python train.py --model="segmentation model" --dataset="Sentinel-2 satellite tiles (TerraMesh)" --train_examples=145000 --image_size=64 --crop_scale_min=0.5 --horizontal_flip=true --cutout=0.4 --num_classes=10 --arch="unet" --norm="groupnorm" --hidden_act="mish" --weight_standardization=false --channel_attention="eca" --pixel_unshuffle=2 --widths=[64, 128, 192] --blocks_per_level=2 --block="basic" --attention=false --upsampling="nearest_conv" --init="small_normal" --residual_init="none" --optimizer="soap" --beta2=0.999 --learning_rate=0.0042 --beta1=0.95 --shampoo_beta=0.999 --eps=1e-08 --precondition_frequency=50 --max_precond_dim=1024 --merge_dims=false --one_sided=true --adamw_lr_other_params=0.0016 --max_steps=40000 --batch_size=128 --epochs=35.3 --lr_schedule="cosine" --final_lr_fraction=0.01 --warmup_steps=2000 --weight_decay=0.03 --adamw_weight_decay_other_params=0.05
Rows from block 3 of a small segmentation model, named by matrix and row number. Rows with one number belong to one channel. Each number is 200 + 40 x the weight over its row's rms, rounded and kept within 0 to 999. All counts start at 0. After the name is the row's rms in percent of the matrix's.
After each channel's rows are labels from the 100 images, of 14976, where the channel reaches its highest value: "lies over" is the class under the peak; "responds to" is what is common among them. Only what is clearly more common there than usual is listed. The data: Sentinel-2 satellite tiles (TerraMesh).
# convs0: first 3x3 conv (model.enc.1.1.convs.0.weight, 128x128x3x3, each kernel summed), inputs 0-127
# convs1: second 3x3 conv (model.enc.1.1.convs.1.weight, 128x128x3x3, transposed, each kernel summed), outputs 0-127

convs0.4,093,179,199,207,175,189,171,231,187,158,165,194,231,335,195,256,189,205,183,174,154,155,196,177,156,130,154,165,190,186,225,179,157,179,196,176,189,221,192,185,156,151,224,207,196,153,141,227,233,200,207,154,220,300,201,134,216,229,158,202,147,239,153,240,215,193,182,205,177,133,202,246,212,242,169,183,201,175,74,174,195,226,179,207,223,217,153,268,177,193,65,192,203,211,224,194,161,195,194,185,263,241,170,182,288,248,187,165,224,234,216,182,232,170,268,226,142,135,167,270,152,206,216,107,183,157,161,202,179
convs1.4,128,165,220,245,192,196,212,206,196,187,232,189,197,230,120,185,224,211,165,203,223,247,268,182,234,175,185,172,193,147,253,237,279,261,192,170,170,255,141,137,131,121,215,193,212,214,201,165,253,265,150,225,183,215,192,173,204,188,236,254,183,164,235,188,176,247,159,197,181,152,155,194,212,228,150,221,210,103,224,233,248,130,220,166,173,116,237,186,223,219,202,232,185,177,187,195,205,205,249,218,267,270,157,160,148,143,198,202,323,181,214,155,234,199,205,131,165,220,225,122,204,150,261,266,194,288,164,191,180
lies over: clouds; built area
responds to: clouds

convs0.89,101,146,273,228,171,204,164,181,223,189,138,236,217,221,205,182,165,199,201,173,254,153,181,221,178,192,187,180,227,207,149,162,179,196,203,221,188,272,201,165,192,226,170,220,188,203,147,203,211,139,199,148,200,235,204,211,187,80,186,225,201,260,162,106,247,190,223,256,247,130,192,147,176,200,187,238,195,181,108,162,181,237,166,214,146,152,206,215,162,160,173,210,170,240,244,193,199,232,222,266,222,284,208,205,182,257,276,168,215,250,203,303,197,246,150,197,214,178,197,172,153,203,111,164,91,171,213,251,285
convs1.89,103,235,303,223,242,196,190,223,234,231,167,198,322,194,175,180,263,165,227,178,209,163,198,141,170,247,198,197,230,198,149,269,255,176,196,170,160,247,254,163,151,194,257,282,214,201,269,144,229,215,248,160,198,203,225,153,161,212,215,315,209,220,180,177,102,98,242,210,238,209,220,195,212,166,249,207,210,217,123,222,228,253,175,158,214,187,157,245,172,190,168,169,228,222,183,203,184,213,153,203,207,194,142,265,161,172,184,240,221,275,186,246,208,244,222,159,215,204,175,264,153,152,155,209,194,243,201,228,224
lies over: water
responds to: water; main land cover: water

convs0.9,084,238,151,177,201,155,199,194,172,218,131,122,167,263,212,194,78,239,225,182,216,166,293,206,192,186,188,183,250,162,209,175,161,221,162,169,192,217,169,235,171,206,200,201,226,167,167,234,245,273,212,205,282,259,147,227,218,218,203,126,152,188,131,269,280,190,190,238,207,201,182,180,133,240,184,194,177,161,174,187,211,205,192,166,201,235,186,120,204,183,131,233,195,171,213,180,195,215,165,191,181,234,166,235,182,247,267,273,303,140,164,194,151,276,212,163,103,179,167,173,198,218,182,151,151,194,204,236,173
convs1.9,135,150,181,249,245,199,239,199,172,209,187,231,257,240,123,224,207,148,178,263,220,262,236,209,240,209,175,155,187,163,185,262,284,246,205,240,238,236,177,163,155,183,201,206,215,195,155,174,247,298,181,211,179,169,225,182,215,131,199,224,171,187,216,214,154,240,175,185,207,183,153,183,236,314,170,261,191,133,221,233,219,140,221,211,216,142,225,176,190,200,197,175,189,236,192,189,200,123,187,197,294,321,183,175,151,192,234,203,303,156,206,172,209,276,132,162,155,213,214,196,201,149,214,203,239,244,139,176,171
lies over: clouds
responds to: clouds; main land cover: trees; main land cover: water

convs0.85,121,224,227,184,222,156,222,207,269,217,209,90,237,218,87,241,205,168,196,185,237,180,203,209,171,187,250,221,159,158,171,152,184,177,157,234,176,103,192,186,274,186,227,136,287,201,183,232,133,217,211,148,186,188,244,159,165,200,226,185,187,244,223,230,188,211,140,201,186,110,165,195,145,282,252,175,204,205,147,194,185,191,135,139,195,195,217,169,131,266,269,276,194,197,144,239,198,219,208,193,164,190,235,237,171,120,207,221,247,194,266,234,235,213,194,144,220,245,214,166,191,223,210,169,149,204,185,200,121
convs1.85,102,194,169,228,208,193,166,235,120,218,184,224,228,199,154,259,254,168,140,236,237,214,194,133,192,172,245,151,194,187,122,202,252,189,131,255,245,253,240,272,150,182,180,243,170,215,187,205,240,178,182,254,252,249,206,165,192,162,191,202,177,156,117,213,147,120,138,191,145,245,216,190,190,236,318,163,220,195,237,207,175,199,199,114,209,146,179,226,214,188,191,151,214,210,204,181,232,108,195,196,121,178,215,204,136,290,210,246,224,189,250,239,181,263,175,215,214,229,154,189,138,156,169,199,209,195,238,262,202
lies over: clouds
responds to: clouds; main land cover: water

convs0.40,067,185,133,144,198,197,236,156,190,174,177,196,147,253,255,200,156,178,228,173,240,188,233,187,221,185,196,168,237,220,177,221,201,211,136,148,145,147,162,196,247,257,299,217,165,172,154,149,220,181,243,71,183,203,229,176,226,151,190,178,186,143,174,180,215,232,212,213,210,213,274,222,188,133,190,167,163,167,134,183,222,191,201,179,160,208,151,227,190,198,236,230,233,224,234,168,125,182,152,206,100,250,205,199,238,304,230,172,313,213,173,148,194,200,207,217,164,207,188,226,129,188,128,169,163,176,234,242,267
convs1.40,118,284,286,158,283,222,218,162,256,181,206,229,200,176,140,230,274,194,142,243,167,191,255,267,249,157,205,223,220,190,182,161,279,159,211,199,197,190,184,241,184,245,229,258,176,188,174,211,173,245,161,152,165,142,148,187,305,139,228,256,198,187,245,142,244,170,201,251,252,207,190,233,167,193,152,203,167,178,183,130,204,167,150,184,174,202,204,248,173,156,209,278,160,236,194,167,146,215,184,176,277,281,145,193,159,171,167,231,179,225,188,185,192,222,168,164,171,240,255,224,168,189,243,229,184,239,199,150,125
lies over: water
responds to: water; main land cover: water

convs0.121,096,122,148,191,214,169,213,176,201,153,239,192,201,171,189,177,257,180,252,226,250,187,196,263,189,175,103,243,245,178,186,196,149,189,140,216,215,215,201,192,176,290,176,201,253,228,200,215,166,305,168,100,108,88,224,178,172,222,145,272,257,212,207,135,219,220,135,184,168,196,210,226,164,133,132,177,211,155,207,169,198,145,193,228,156,176,248,217,227,214,217,213,290,205,211,204,171,188,207,194,229,171,251,219,189,235,240,218,251,230,308,218,216,205,195,146,194,141,195,230,211,203,237,197,215,155,199,170,165
convs1.121,090,189,181,152,265,198,159,140,213,197,192,192,206,176,196,147,195,209,205,142,275,83,150,185,239,262,218,175,193,190,184,159,173,238,145,163,186,236,165,152,170,224,220,290,207,219,180,127,152,151,294,180,193,234,184,201,141,136,195,238,193,188,200,132,171,139,165,203,250,197,196,189,162,195,156,231,183,272,168,185,223,209,141,138,202,202,170,203,212,259,263,194,174,182,207,178,203,215,168,242,130,184,191,227,251,222,195,257,212,155,135,163,135,193,188,134,168,225,165,191,202,225,192,262,140,314,193,211,267
lies over: clouds
responds to: main land cover: water; clouds

convs0.112,091,134,262,201,156,275,191,174,187,249,241,111,139,226,174,200,172,230,203,213,202,177,161,200,159,168,215,210,256,156,207,230,252,198,149,209,226,173,196,199,193,237,167,213,253,219,239,279,184,212,235,186,252,171,166,194,188,196,235,191,242,247,208,163,236,263,291,158,145,149,126,208,215,222,183,194,242,160,190,212,218,172,174,163,171,131,208,167,163,227,206,178,244,269,272,280,213,216,196,150,191,200,246,244,224,158,147,237,174,184,122,264,271,205,152,137,118,213,179,183,187,293,175,206,155,209,189,151,132
convs1.112,097,220,185,134,188,212,139,189,181,297,230,275,238,210,226,250,242,160,188,238,219,146,204,201,281,181,209,199,177,205,160,152,215,234,139,229,231,259,235,214,165,224,182,205,183,188,193,150,166,243,163,228,198,254,218,262,262,127,179,206,213,172,204,172,142,202,239,117,125,130,203,180,151,205,143,256,204,225,121,188,193,234,178,114,161,114,184,141,199,204,156,159,194,201,233,161,192,156,205,235,191,157,179,197,217,223,204,239,185,136,216,178,131,229,225,219,270,183,237,185,184,242,208,238,143,302,147,166,213
lies over: snow or ice
responds to: snow or ice; main land cover: snow or ice

convs0.120,115,165,179,257,191,190,150,221,184,193,263,190,254,187,328,151,197,188,205,197,190,189,226,218,134,164,168,216,139,119,217,179,164,151,177,174,181,205,176,202,247,217,184,227,182,209,211,178,169,278,208,161,180,246,239,157,188,211,127,197,204,233,172,136,213,191,254,207,182,265,265,224,124,101,135,216,281,160,191,292,185,137,232,176,186,241,257,178,246,178,234,136,162,193,170,209,206,159,235,190,231,240,281,145,202,215,247,206,168,171,170,277,214,250,178,172,186,184,146,258,180,167,177,206,182,189,234,192,254
convs1.120,101,221,183,145,234,215,209,143,205,213,96,196,242,159,247,161,172,184,167,274,263,182,128,220,226,164,130,198,173,217,160,184,212,216,189,184,196,202,199,182,194,215,230,255,207,191,202,203,172,167,235,117,125,240,103,135,133,159,222,279,185,211,156,238,172,183,223,156,225,194,262,142,227,176,114,146,199,242,217,172,183,209,164,189,166,201,201,165,214,185,221,199,222,209,220,210,150,160,227,262,169,170,213,198,237,200,257,243,162,192,234,247,253,264,230,163,214,163,186,174,244,196,157,81,129,225,262,271,198
lies over: water
responds to: main land cover: water

convs0.17,098,173,109,257,196,252,222,134,161,176,238,274,230,192,163,231,218,183,257,190,201,188,261,239,257,242,253,245,283,197,181,187,239,228,233,211,236,223,184,257,224,209,234,196,208,155,222,162,199,150,164,181,187,152,234,75,145,245,207,263,221,188,204,138,142,217,217,195,204,195,169,260,254,212,183,218,221,259,185,252,206,125,247,167,161,269,180,244,206,251,163,245,250,184,230,220,204,171,220,186,207,247,188,234,234,176,201,201,189,157,205,164,171,171,206,252,111,215,170,246,224,155,220,199,143,163,157,190,89
convs1.17,085,181,212,139,191,115,243,142,176,203,134,92,111,175,144,187,197,198,151,236,205,230,176,219,247,104,132,165,137,185,219,170,257,157,187,215,248,113,191,194,183,222,168,179,227,184,201,221,230,169,162,200,160,211,118,213,216,169,193,183,150,179,241,254,227,246,100,189,134,226,204,185,186,205,145,178,175,146,158,190,254,143,219,190,185,162,169,172,219,184,277,221,179,209,188,192,189,195,224,163,171,234,243,169,165,148,183,230,171,195,209,270,170,152,155,193,186,153,249,138,164,129,170,221,205,203,213,191,122
lies over: built area
responds to: water; built area

convs0.43,098,234,183,194,230,190,219,222,175,259,222,214,200,140,220,144,203,240,220,208,215,319,216,255,224,169,241,203,229,208,225,239,147,194,196,235,181,257,229,140,250,220,250,186,184,223,256,248,205,298,277,186,128,196,190,228,193,207,265,155,237,251,220,207,295,229,280,289,227,217,153,212,171,170,270,184,162,229,298,200,214,172,230,194,141,178,183,181,279,246,207,241,226,250,165,173,190,180,248,141,157,125,202,166,286,197,196,168,179,185,202,194,212,234,216,190,252,237,213,233,207,211,166,223,162,180,226,169,150
convs1.43,101,243,163,147,218,190,192,191,207,227,155,158,175,102,185,227,201,117,177,330,212,187,192,192,245,195,256,169,227,185,177,178,244,234,183,258,342,250,202,165,173,181,185,261,234,194,161,242,234,219,114,211,236,233,232,179,187,190,164,189,209,157,200,242,129,214,136,198,153,211,199,167,249,185,199,253,205,158,226,146,157,181,222,203,175,109,205,226,156,195,192,176,219,227,196,181,211,135,157,176,188,203,206,235,179,253,291,269,231,172,227,271,157,235,151,206,187,151,178,161,203,154,181,176,259,196,225,181,162
lies over: clouds
responds to: clouds

convs0.12,151,203,191,240,173,227,197,181,198,229,132,232,159,207,212,197,244,239,218,187,227,285,227,226,228,125,245,189,197,228,219,186,199,164,203,275,157,149,160,177,194,205,192,176,196,224,204,257,146,251,197,209,266,153,209,143,222,251,235,294,194,188,207,285,345,246,225,168,217,181,184,234,236,222,268,146,194,210,222,185,205,203,220,133,153,248,215,277,216,243,187,246,215,213,217,221,191,240,231,182,286,225,159,217,204,221,257,275,170,113,196,195,289,166,239,187,204,206,228,172,194,178,216,174,233,199,128,122,218
convs1.12,103,177,162,209,213,184,191,215,160,195,212,159,197,156,162,239,190,120,183,227,206,210,215,168,281,206,225,158,199,125,149,161,209,212,204,218,243,312,212,232,200,188,207,246,200,148,126,181,203,156,114,236,245,210,254,242,202,213,158,200,219,231,225,173,130,237,130,193,190,239,176,223,252,232,241,265,126,159,133,271,223,195,218,157,241,175,165,174,213,234,158,169,261,237,180,157,202,167,162,190,213,286,206,187,186,229,202,245,251,231,98,204,157,192,155,217,202,208,183,154,178,100,163,173,286,206,213,264,197
lies over: clouds
responds to: clouds; main land cover: trees

convs0.116,092,111,248,167,172,214,183,206,162,201,217,188,211,204,228,230,138,255,216,232,181,152,166,249,161,241,152,231,183,250,197,185,231,260,261,183,261,272,207,287,208,227,207,178,184,174,225,195,254,239,218,172,247,240,236,255,188,148,265,233,233,250,234,192,213,179,169,233,189,154,176,171,272,134,138,244,215,220,228,196,192,198,207,256,185,160,251,267,232,160,164,178,160,160,229,264,236,171,266,117,275,177,237,231,173,180,172,231,212,287,175,206,229,146,115,270,167,218,235,204,148,195,239,167,162,154,177,169,197
convs1.116,093,270,257,133,233,191,201,237,187,189,183,309,215,220,201,179,199,170,221,209,235,157,211,180,166,252,170,247,192,149,145,169,224,188,142,215,139,211,231,114,146,187,173,163,160,191,295,149,189,170,201,153,232,203,254,196,203,262,183,208,219,248,196,172,157,169,197,138,233,184,203,196,127,180,192,230,221,278,105,210,201,222,274,134,180,186,171,182,209,189,158,121,232,174,260,196,196,143,140,229,231,185,156,157,140,120,210,161,129,234,202,130,179,193,208,193,228,189,190,216,131,264,243,179,181,178,149,214,200
lies over: snow or ice
responds to: snow or ice; main land cover: snow or ice

convs0.51,112,142,164,240,206,202,165,236,240,153,277,254,198,147,207,183,221,235,210,255,163,185,205,201,195,222,256,216,222,216,235,239,272,297,228,240,217,301,203,248,250,177,181,216,188,222,224,232,196,246,197,235,189,179,163,226,223,289,212,179,237,173,224,237,208,177,252,201,183,161,186,252,230,174,141,197,214,262,233,203,125,151,235,191,198,191,190,215,275,140,165,222,209,205,228,228,287,241,265,154,268,172,217,266,191,145,186,178,170,173,170,210,222,216,283,268,212,163,104,137,259,254,215,234,183,181,173,160,161
convs1.51,099,158,170,143,246,176,167,183,222,186,221,190,129,156,276,166,142,188,216,199,222,165,183,225,225,251,195,260,183,181,225,178,202,210,207,163,183,136,208,185,217,159,142,198,191,179,182,208,201,225,238,180,235,184,234,245,233,208,262,121,197,261,234,248,178,237,179,129,159,165,176,202,153,163,161,251,142,199,149,214,184,196,112,271,161,129,182,145,160,187,222,84,166,169,230,195,189,129,251,276,177,173,192,108,226,231,215,133,186,163,177,191,141,124,212,199,196,198,182,153,142,251,251,213,186,267,205,148,186
lies over: built area; water
responds to: water; main land cover: water

convs0.36,110,179,231,249,225,169,242,214,184,213,200,202,173,207,230,255,227,260,218,229,209,200,178,247,232,219,199,279,191,160,246,231,239,164,195,338,235,230,192,270,256,221,256,203,142,224,236,222,162,182,211,253,182,240,250,185,248,247,267,220,269,259,286,140,228,166,206,179,170,167,196,229,277,221,198,231,275,211,197,219,208,223,252,225,227,172,214,194,253,192,300,218,141,185,230,289,284,201,197,182,165,261,246,207,213,245,171,221,158,245,258,208,205,135,209,195,180,189,243,190,212,175,220,206,191,275,157,221,166
convs1.36,091,196,264,140,230,127,176,244,169,135,200,240,221,152,172,218,162,156,255,247,127,169,158,191,247,239,218,213,213,160,107,180,213,212,142,179,182,177,252,144,262,211,174,221,161,177,182,282,171,194,183,179,211,183,214,178,180,252,174,205,227,191,184,248,80,239,182,225,196,195,183,192,213,186,231,215,160,219,125,212,217,217,208,236,200,197,157,250,177,221,218,139,298,179,196,135,167,164,248,244,225,149,226,209,217,233,177,198,123,227,232,327,208,144,199,221,146,221,189,188,147,266,259,162,223,153,182,193,191
lies over: water
responds to: main land cover: water

convs0.27,142,158,205,191,243,166,189,194,166,181,187,192,119,174,151,270,160,196,138,157,185,200,227,213,196,222,148,154,216,181,238,205,189,210,228,212,214,223,227,241,180,192,177,192,98,205,183,243,155,245,133,144,155,227,178,125,143,248,205,186,145,207,178,262,188,174,210,145,153,217,254,284,237,192,227,248,215,196,217,255,174,216,189,186,266,126,155,224,239,230,139,192,190,148,260,221,189,207,144,232,222,234,206,114,233,184,184,187,198,138,133,257,174,271,177,251,176,171,210,261,245,105,256,240,243,240,208,263,231
convs1.27,097,200,266,180,274,192,224,178,188,151,207,232,233,249,201,205,302,117,147,176,191,189,199,133,209,203,174,151,193,161,161,201,242,191,185,226,133,140,193,142,230,187,173,280,232,191,235,210,165,187,230,170,206,280,220,164,257,281,222,163,192,178,153,141,142,238,267,180,260,214,158,164,231,185,245,157,264,318,149,254,177,170,231,166,257,176,193,208,213,133,188,206,209,248,186,241,155,237,199,168,167,192,175,202,205,156,176,229,132,195,207,136,251,235,234,248,162,218,204,259,181,194,227,269,166,183,198,194,178
lies over: snow or ice
responds to: snow or ice; main land cover: snow or ice

convs0.79,083,233,178,127,183,183,286,202,172,245,136,235,163,176,159,173,210,210,151,195,194,132,253,247,209,155,230,197,163,210,126,184,180,212,171,94,150,222,169,160,221,193,183,267,149,165,244,187,171,194,241,205,242,170,203,182,254,269,130,201,190,195,149,187,264,226,203,156,236,222,196,165,168,217,203,169,173,239,125,183,166,271,215,213,176,268,258,182,232,231,175,206,194,202,220,148,156,225,192,217,187,271,188,193,299,213,216,294,161,171,223,194,130,277,258,178,294,189,235,183,165,213,176,174,224,154,167,178,181
convs1.79,128,118,197,175,240,208,227,210,212,215,160,201,266,217,175,160,210,140,195,217,230,202,232,174,278,291,182,192,196,210,172,206,323,236,212,227,178,211,255,194,182,198,201,234,203,218,171,157,227,271,178,217,210,189,259,199,219,140,165,188,219,210,205,202,95,209,194,169,203,188,158,205,256,314,239,291,164,146,238,201,168,165,217,218,188,156,119,175,188,208,241,211,178,196,177,250,214,121,125,210,231,329,215,248,137,203,209,257,210,147,173,215,184,230,173,147,170,205,135,163,182,157,171,226,195,213,203,173,204
lies over: clouds
responds to: clouds; main land cover: water

convs0.19,171,192,109,178,197,149,171,147,138,261,214,169,181,158,187,163,131,162,230,193,183,261,183,187,262,303,227,204,147,304,220,263,211,225,213,176,252,186,195,241,254,229,212,268,209,195,231,178,157,163,187,158,110,185,174,162,160,199,195,165,196,129,148,193,262,185,238,153,258,178,181,183,162,173,195,175,202,178,183,175,242,236,224,243,195,269,196,252,218,199,237,210,146,209,108,165,213,229,185,264,202,214,179,245,192,218,269,181,172,174,193,237,184,209,194,256,203,229,215,207,219,263,257,249,235,226,250,232,298
convs1.19,117,200,187,210,176,196,182,255,224,280,197,274,265,218,280,224,200,153,195,200,176,245,216,196,227,238,268,207,185,269,221,160,187,133,244,242,144,251,221,198,192,168,199,166,179,201,237,188,248,230,191,208,182,246,310,216,237,194,204,159,185,204,228,195,176,175,255,206,220,228,192,224,188,222,179,246,135,161,144,140,93,255,165,245,164,207,187,226,174,192,168,163,222,167,223,187,204,123,146,128,264,256,183,203,126,125,172,242,168,206,153,211,279,215,197,198,217,210,218,246,152,123,142,199,228,272,137,189,202
lies over: snow or ice
responds to: snow or ice; main land cover: snow or ice; main land cover: water