A small segmentation model, trained from scratch.
Model: 3.65M parameters, 64-pixel images, arch unet, norm groupnorm, widths [64, 128, 192].
Rows from block 5 of a small segmentation model, named by matrix and row number. Rows with one number belong to one channel. Each number is 500 + 50 x the weight over its row's rms, rounded and kept within 0 to 999. All counts start at 0. Numbers have three digits each. After the name is the row's rms in percent of the matrix's.
After each channel's rows are labels from the 100 images, of 14976, where the channel reaches its highest value: "lies over" is the class under the peak; "patch colour" is the nearest of a few named colours to the mean colour under the peak. Only what is clearly more common there than usual is listed. The data: Sentinel-2 satellite tiles (TerraMesh). In brackets: how many of the 100.
# convs0: first 3x3 conv (model.mid.1.convs.0.weight, 192x192x3x3, each kernel summed), inputs 96-191
# convs1: second 3x3 conv (model.mid.1.convs.1.weight, 192x192x3x3, transposed, each kernel summed), outputs 96-191

convs0.173 140:485511494565490433577485527548476434525601488469603484538553598532470474575556475546527483539563484557532573452563493466451566519496542460525565542489520503467448543571505538600437584433581504417484485609425454486510452547536504529518523537495546440512517464587514442551442544460485432483
convs1.173 099:605587463469529488418486445523567466480436555608588476524407460508480478445512496456494524513525564613495472491426423496513530526546443451489565506481483511513513471413396462444478484538539585473437464422428469495461412556540503550506531511482442491422511438494440490539450475495439596566
lies over: water (42)
patch colour: black (39)

convs0.138 114:528466494521566404543540358406529516474514487460487461542535502389502529416467480463525394522472512452473468511507488484495522508478372494527496456376519424528566480481462513502511455459486514523405561447572528401477463545467509522479509433602424450612542468445537482458563513586481439470
convs1.138 109:351388416585480530515423492476471521476455588576447498450484449425558444556532468554483576464450495541446497530485515493479456539429539555495467494567475491465464468588534524525438490477469426475547468412498463489468593397517492503489440471413488502546452449506449472453437487461469441414
lies over: snow or ice (55)
patch colour: pink (33)

convs0.171 109:528530549495426553514514474487561487463568509495517485493452570524507439470534471489511571440466496487442446479501511523443532577526401515501449537643417515534589435469522469557490473536485554593442479430568523463521477408499447472538426351565402513575552521479535508433445432442472555582
convs1.171 112:382371481522485500655490508503496480492455565588460497478475478427537438510532478528460551423497503543480509458496483518499414510373473581443483456584494508504514524509486513539434485426475449469436457443490504487534472451505475448508464475497432498537450473471500490438510446400444426410
lies over: snow or ice (52); water (27)
patch colour: pink (26)

convs0.155 110:443536512499416565615540426469435456446584473477546534517469460466505507516544433516595642470481423508457445440519620537503598570546467413476472520584470517471524484521477489524513489482540488513487482561361544428498456524486487491519481489489447465494495511502561490460488495464503523533
convs1.155 098:429380499533510546598522521517466509522464598601462446528471478393489468464498440483517504386480529605517481433450556490570383508461444469425477486488484434492526526517488497437401508432424442480388464485546486561579404449380574514529454480495407573506513498528470491495500469472440487408
lies over: water (63)
patch colour: black (39)

convs0.7 100:527550509553517508542438486542475454483479483499498440476524469491488509610562502520507513528494477510519494489520508479541560453461547479465518556495576529436463538513570426547549627438592435380563522576557407594497484491527532467504582567510558410475451492480543490535512516476545344469
convs1.7 120:598550467433486439429516447490595491496466575585567477529377474590455459459512447486526534524536582583523484499452431443460545531614472475496574444508526510548515461501441430493572468520522580488475435442449521521470453533604518489493513500462471442427526436508461482490412441544455618549
lies over: water (36)
patch colour: black (36)

convs0.113 108:551539532571473566527514493535528468492586509485496429501475600564540523493534507438542517474555492430463500510549618557396541567496561510563514521500448480536501584534541556581527495589477434504499567492549459441548500506565491469541425468531461493578526531585625474464462488447476634507
convs1.113 103:548461526491522514555482488495524473469448566598546446520433480484533475534445449497508524463479506581505481488444483445460363507520425469456504467579494453526485469501468483518499495455495530479409503350472517550524400464569486516472481445466430427525478490493467473448508490443375551472
lies over: water (40)
patch colour: black (35)

convs0.103 100:485513503498515368465425544544434457446461455380417475483532583465502575454472566496489410508500470424503437526487441525511488480494508475492512462498524344544546501487532489363527393441541439514485506466382456521446451467518477496435579462517409483506500525365488479497584477492508494511
convs1.103 108:368481466516509535517420398527553445481480569522436513425447496489475485605647450531500550495464481520512514490464493506478477488467499578517604425565502542541537530572508516523438466442469380549492488408480526504475475479590566520598528370512471501468436468509452534487410486501425439506
lies over: snow or ice (32)
patch colour: black (37)

convs0.46 106:574614514483603526479418531486668426518621531558501442530447489514510498453538471478476544529499548560519436487501466495484480534574457499557543538481464467586499518482543590461459407508486532555483540445595488466508460517482516496475520464636527532610472516597567524517489479561502537536
convs1.46 093:387377496587531565642457448541425527496465526605487511507531426388501482491538476478425569462463474618521478457497494550504399459448489555431510472517450482457545561445432501479444455438479446440462468473525491482507384450411525538539467496533436546532554476520532531458540471390504460443
lies over: snow or ice (51); water (29)
patch colour: pink (26)

convs0.35 102:455503457557507448473459554659477510506497520469469480481518557470575514553512566534473456509473508524525538476499573483467509495532429523487511478513497487454392418434615514431478398465495464454484427548508501531485506536454510541532555452485505502464457516486566467435452510473453491547
convs1.35 116:458391461509493524596508430573439470523437496535395468477460541493576490494553460421423486480431455560510524555500452551520438445458458595472546484560439533472502576509465526553360482415495411477445515415520486465505506530504481578505470499520516436584456508415506515462505521340469557499
lies over: water (65)
patch colour: black (41)

convs0.100 109:497547548467405566548550497564541457453580532430517453486434450514477431541614490601535475413508515534511511485518523508414487568526532526543474583608391499577492471543493455588553581549423570545556439394518552500484489481545530511572457468438470511551489525478576502485423491481530566575
convs1.100 096:489443511467501386550484481520571492507450639557514502542429527547468433570492398513495589444522589608524540519485456474433464559501489540456528436549527494588451430594493531532521483469445513510503405434479553498517490442572489474448468442440452409473515453579472490448442465462432511501
lies over: water (68)
patch colour: black (45)

convs0.14 107:553501487495442541551530452391521465494581510441640441558459471479453469514545425507581480452509526590475497458572546492458573574595436549503542528526368559521513458506405548450476540598412576524483559460429517450520484465456537541528449392534539484554499463549483517509401527507496539545
convs1.14 092:426445570583512487633485499470448546471459543679502491572583511421512455504490523548478647420494547575485500500483450513492449505434485520460467462496463498464445402528476518525518500483473516504570418495467476475493468403433498463484477500455450493581550480546493490383498512504608510479
lies over: water (77)
patch colour: black (61)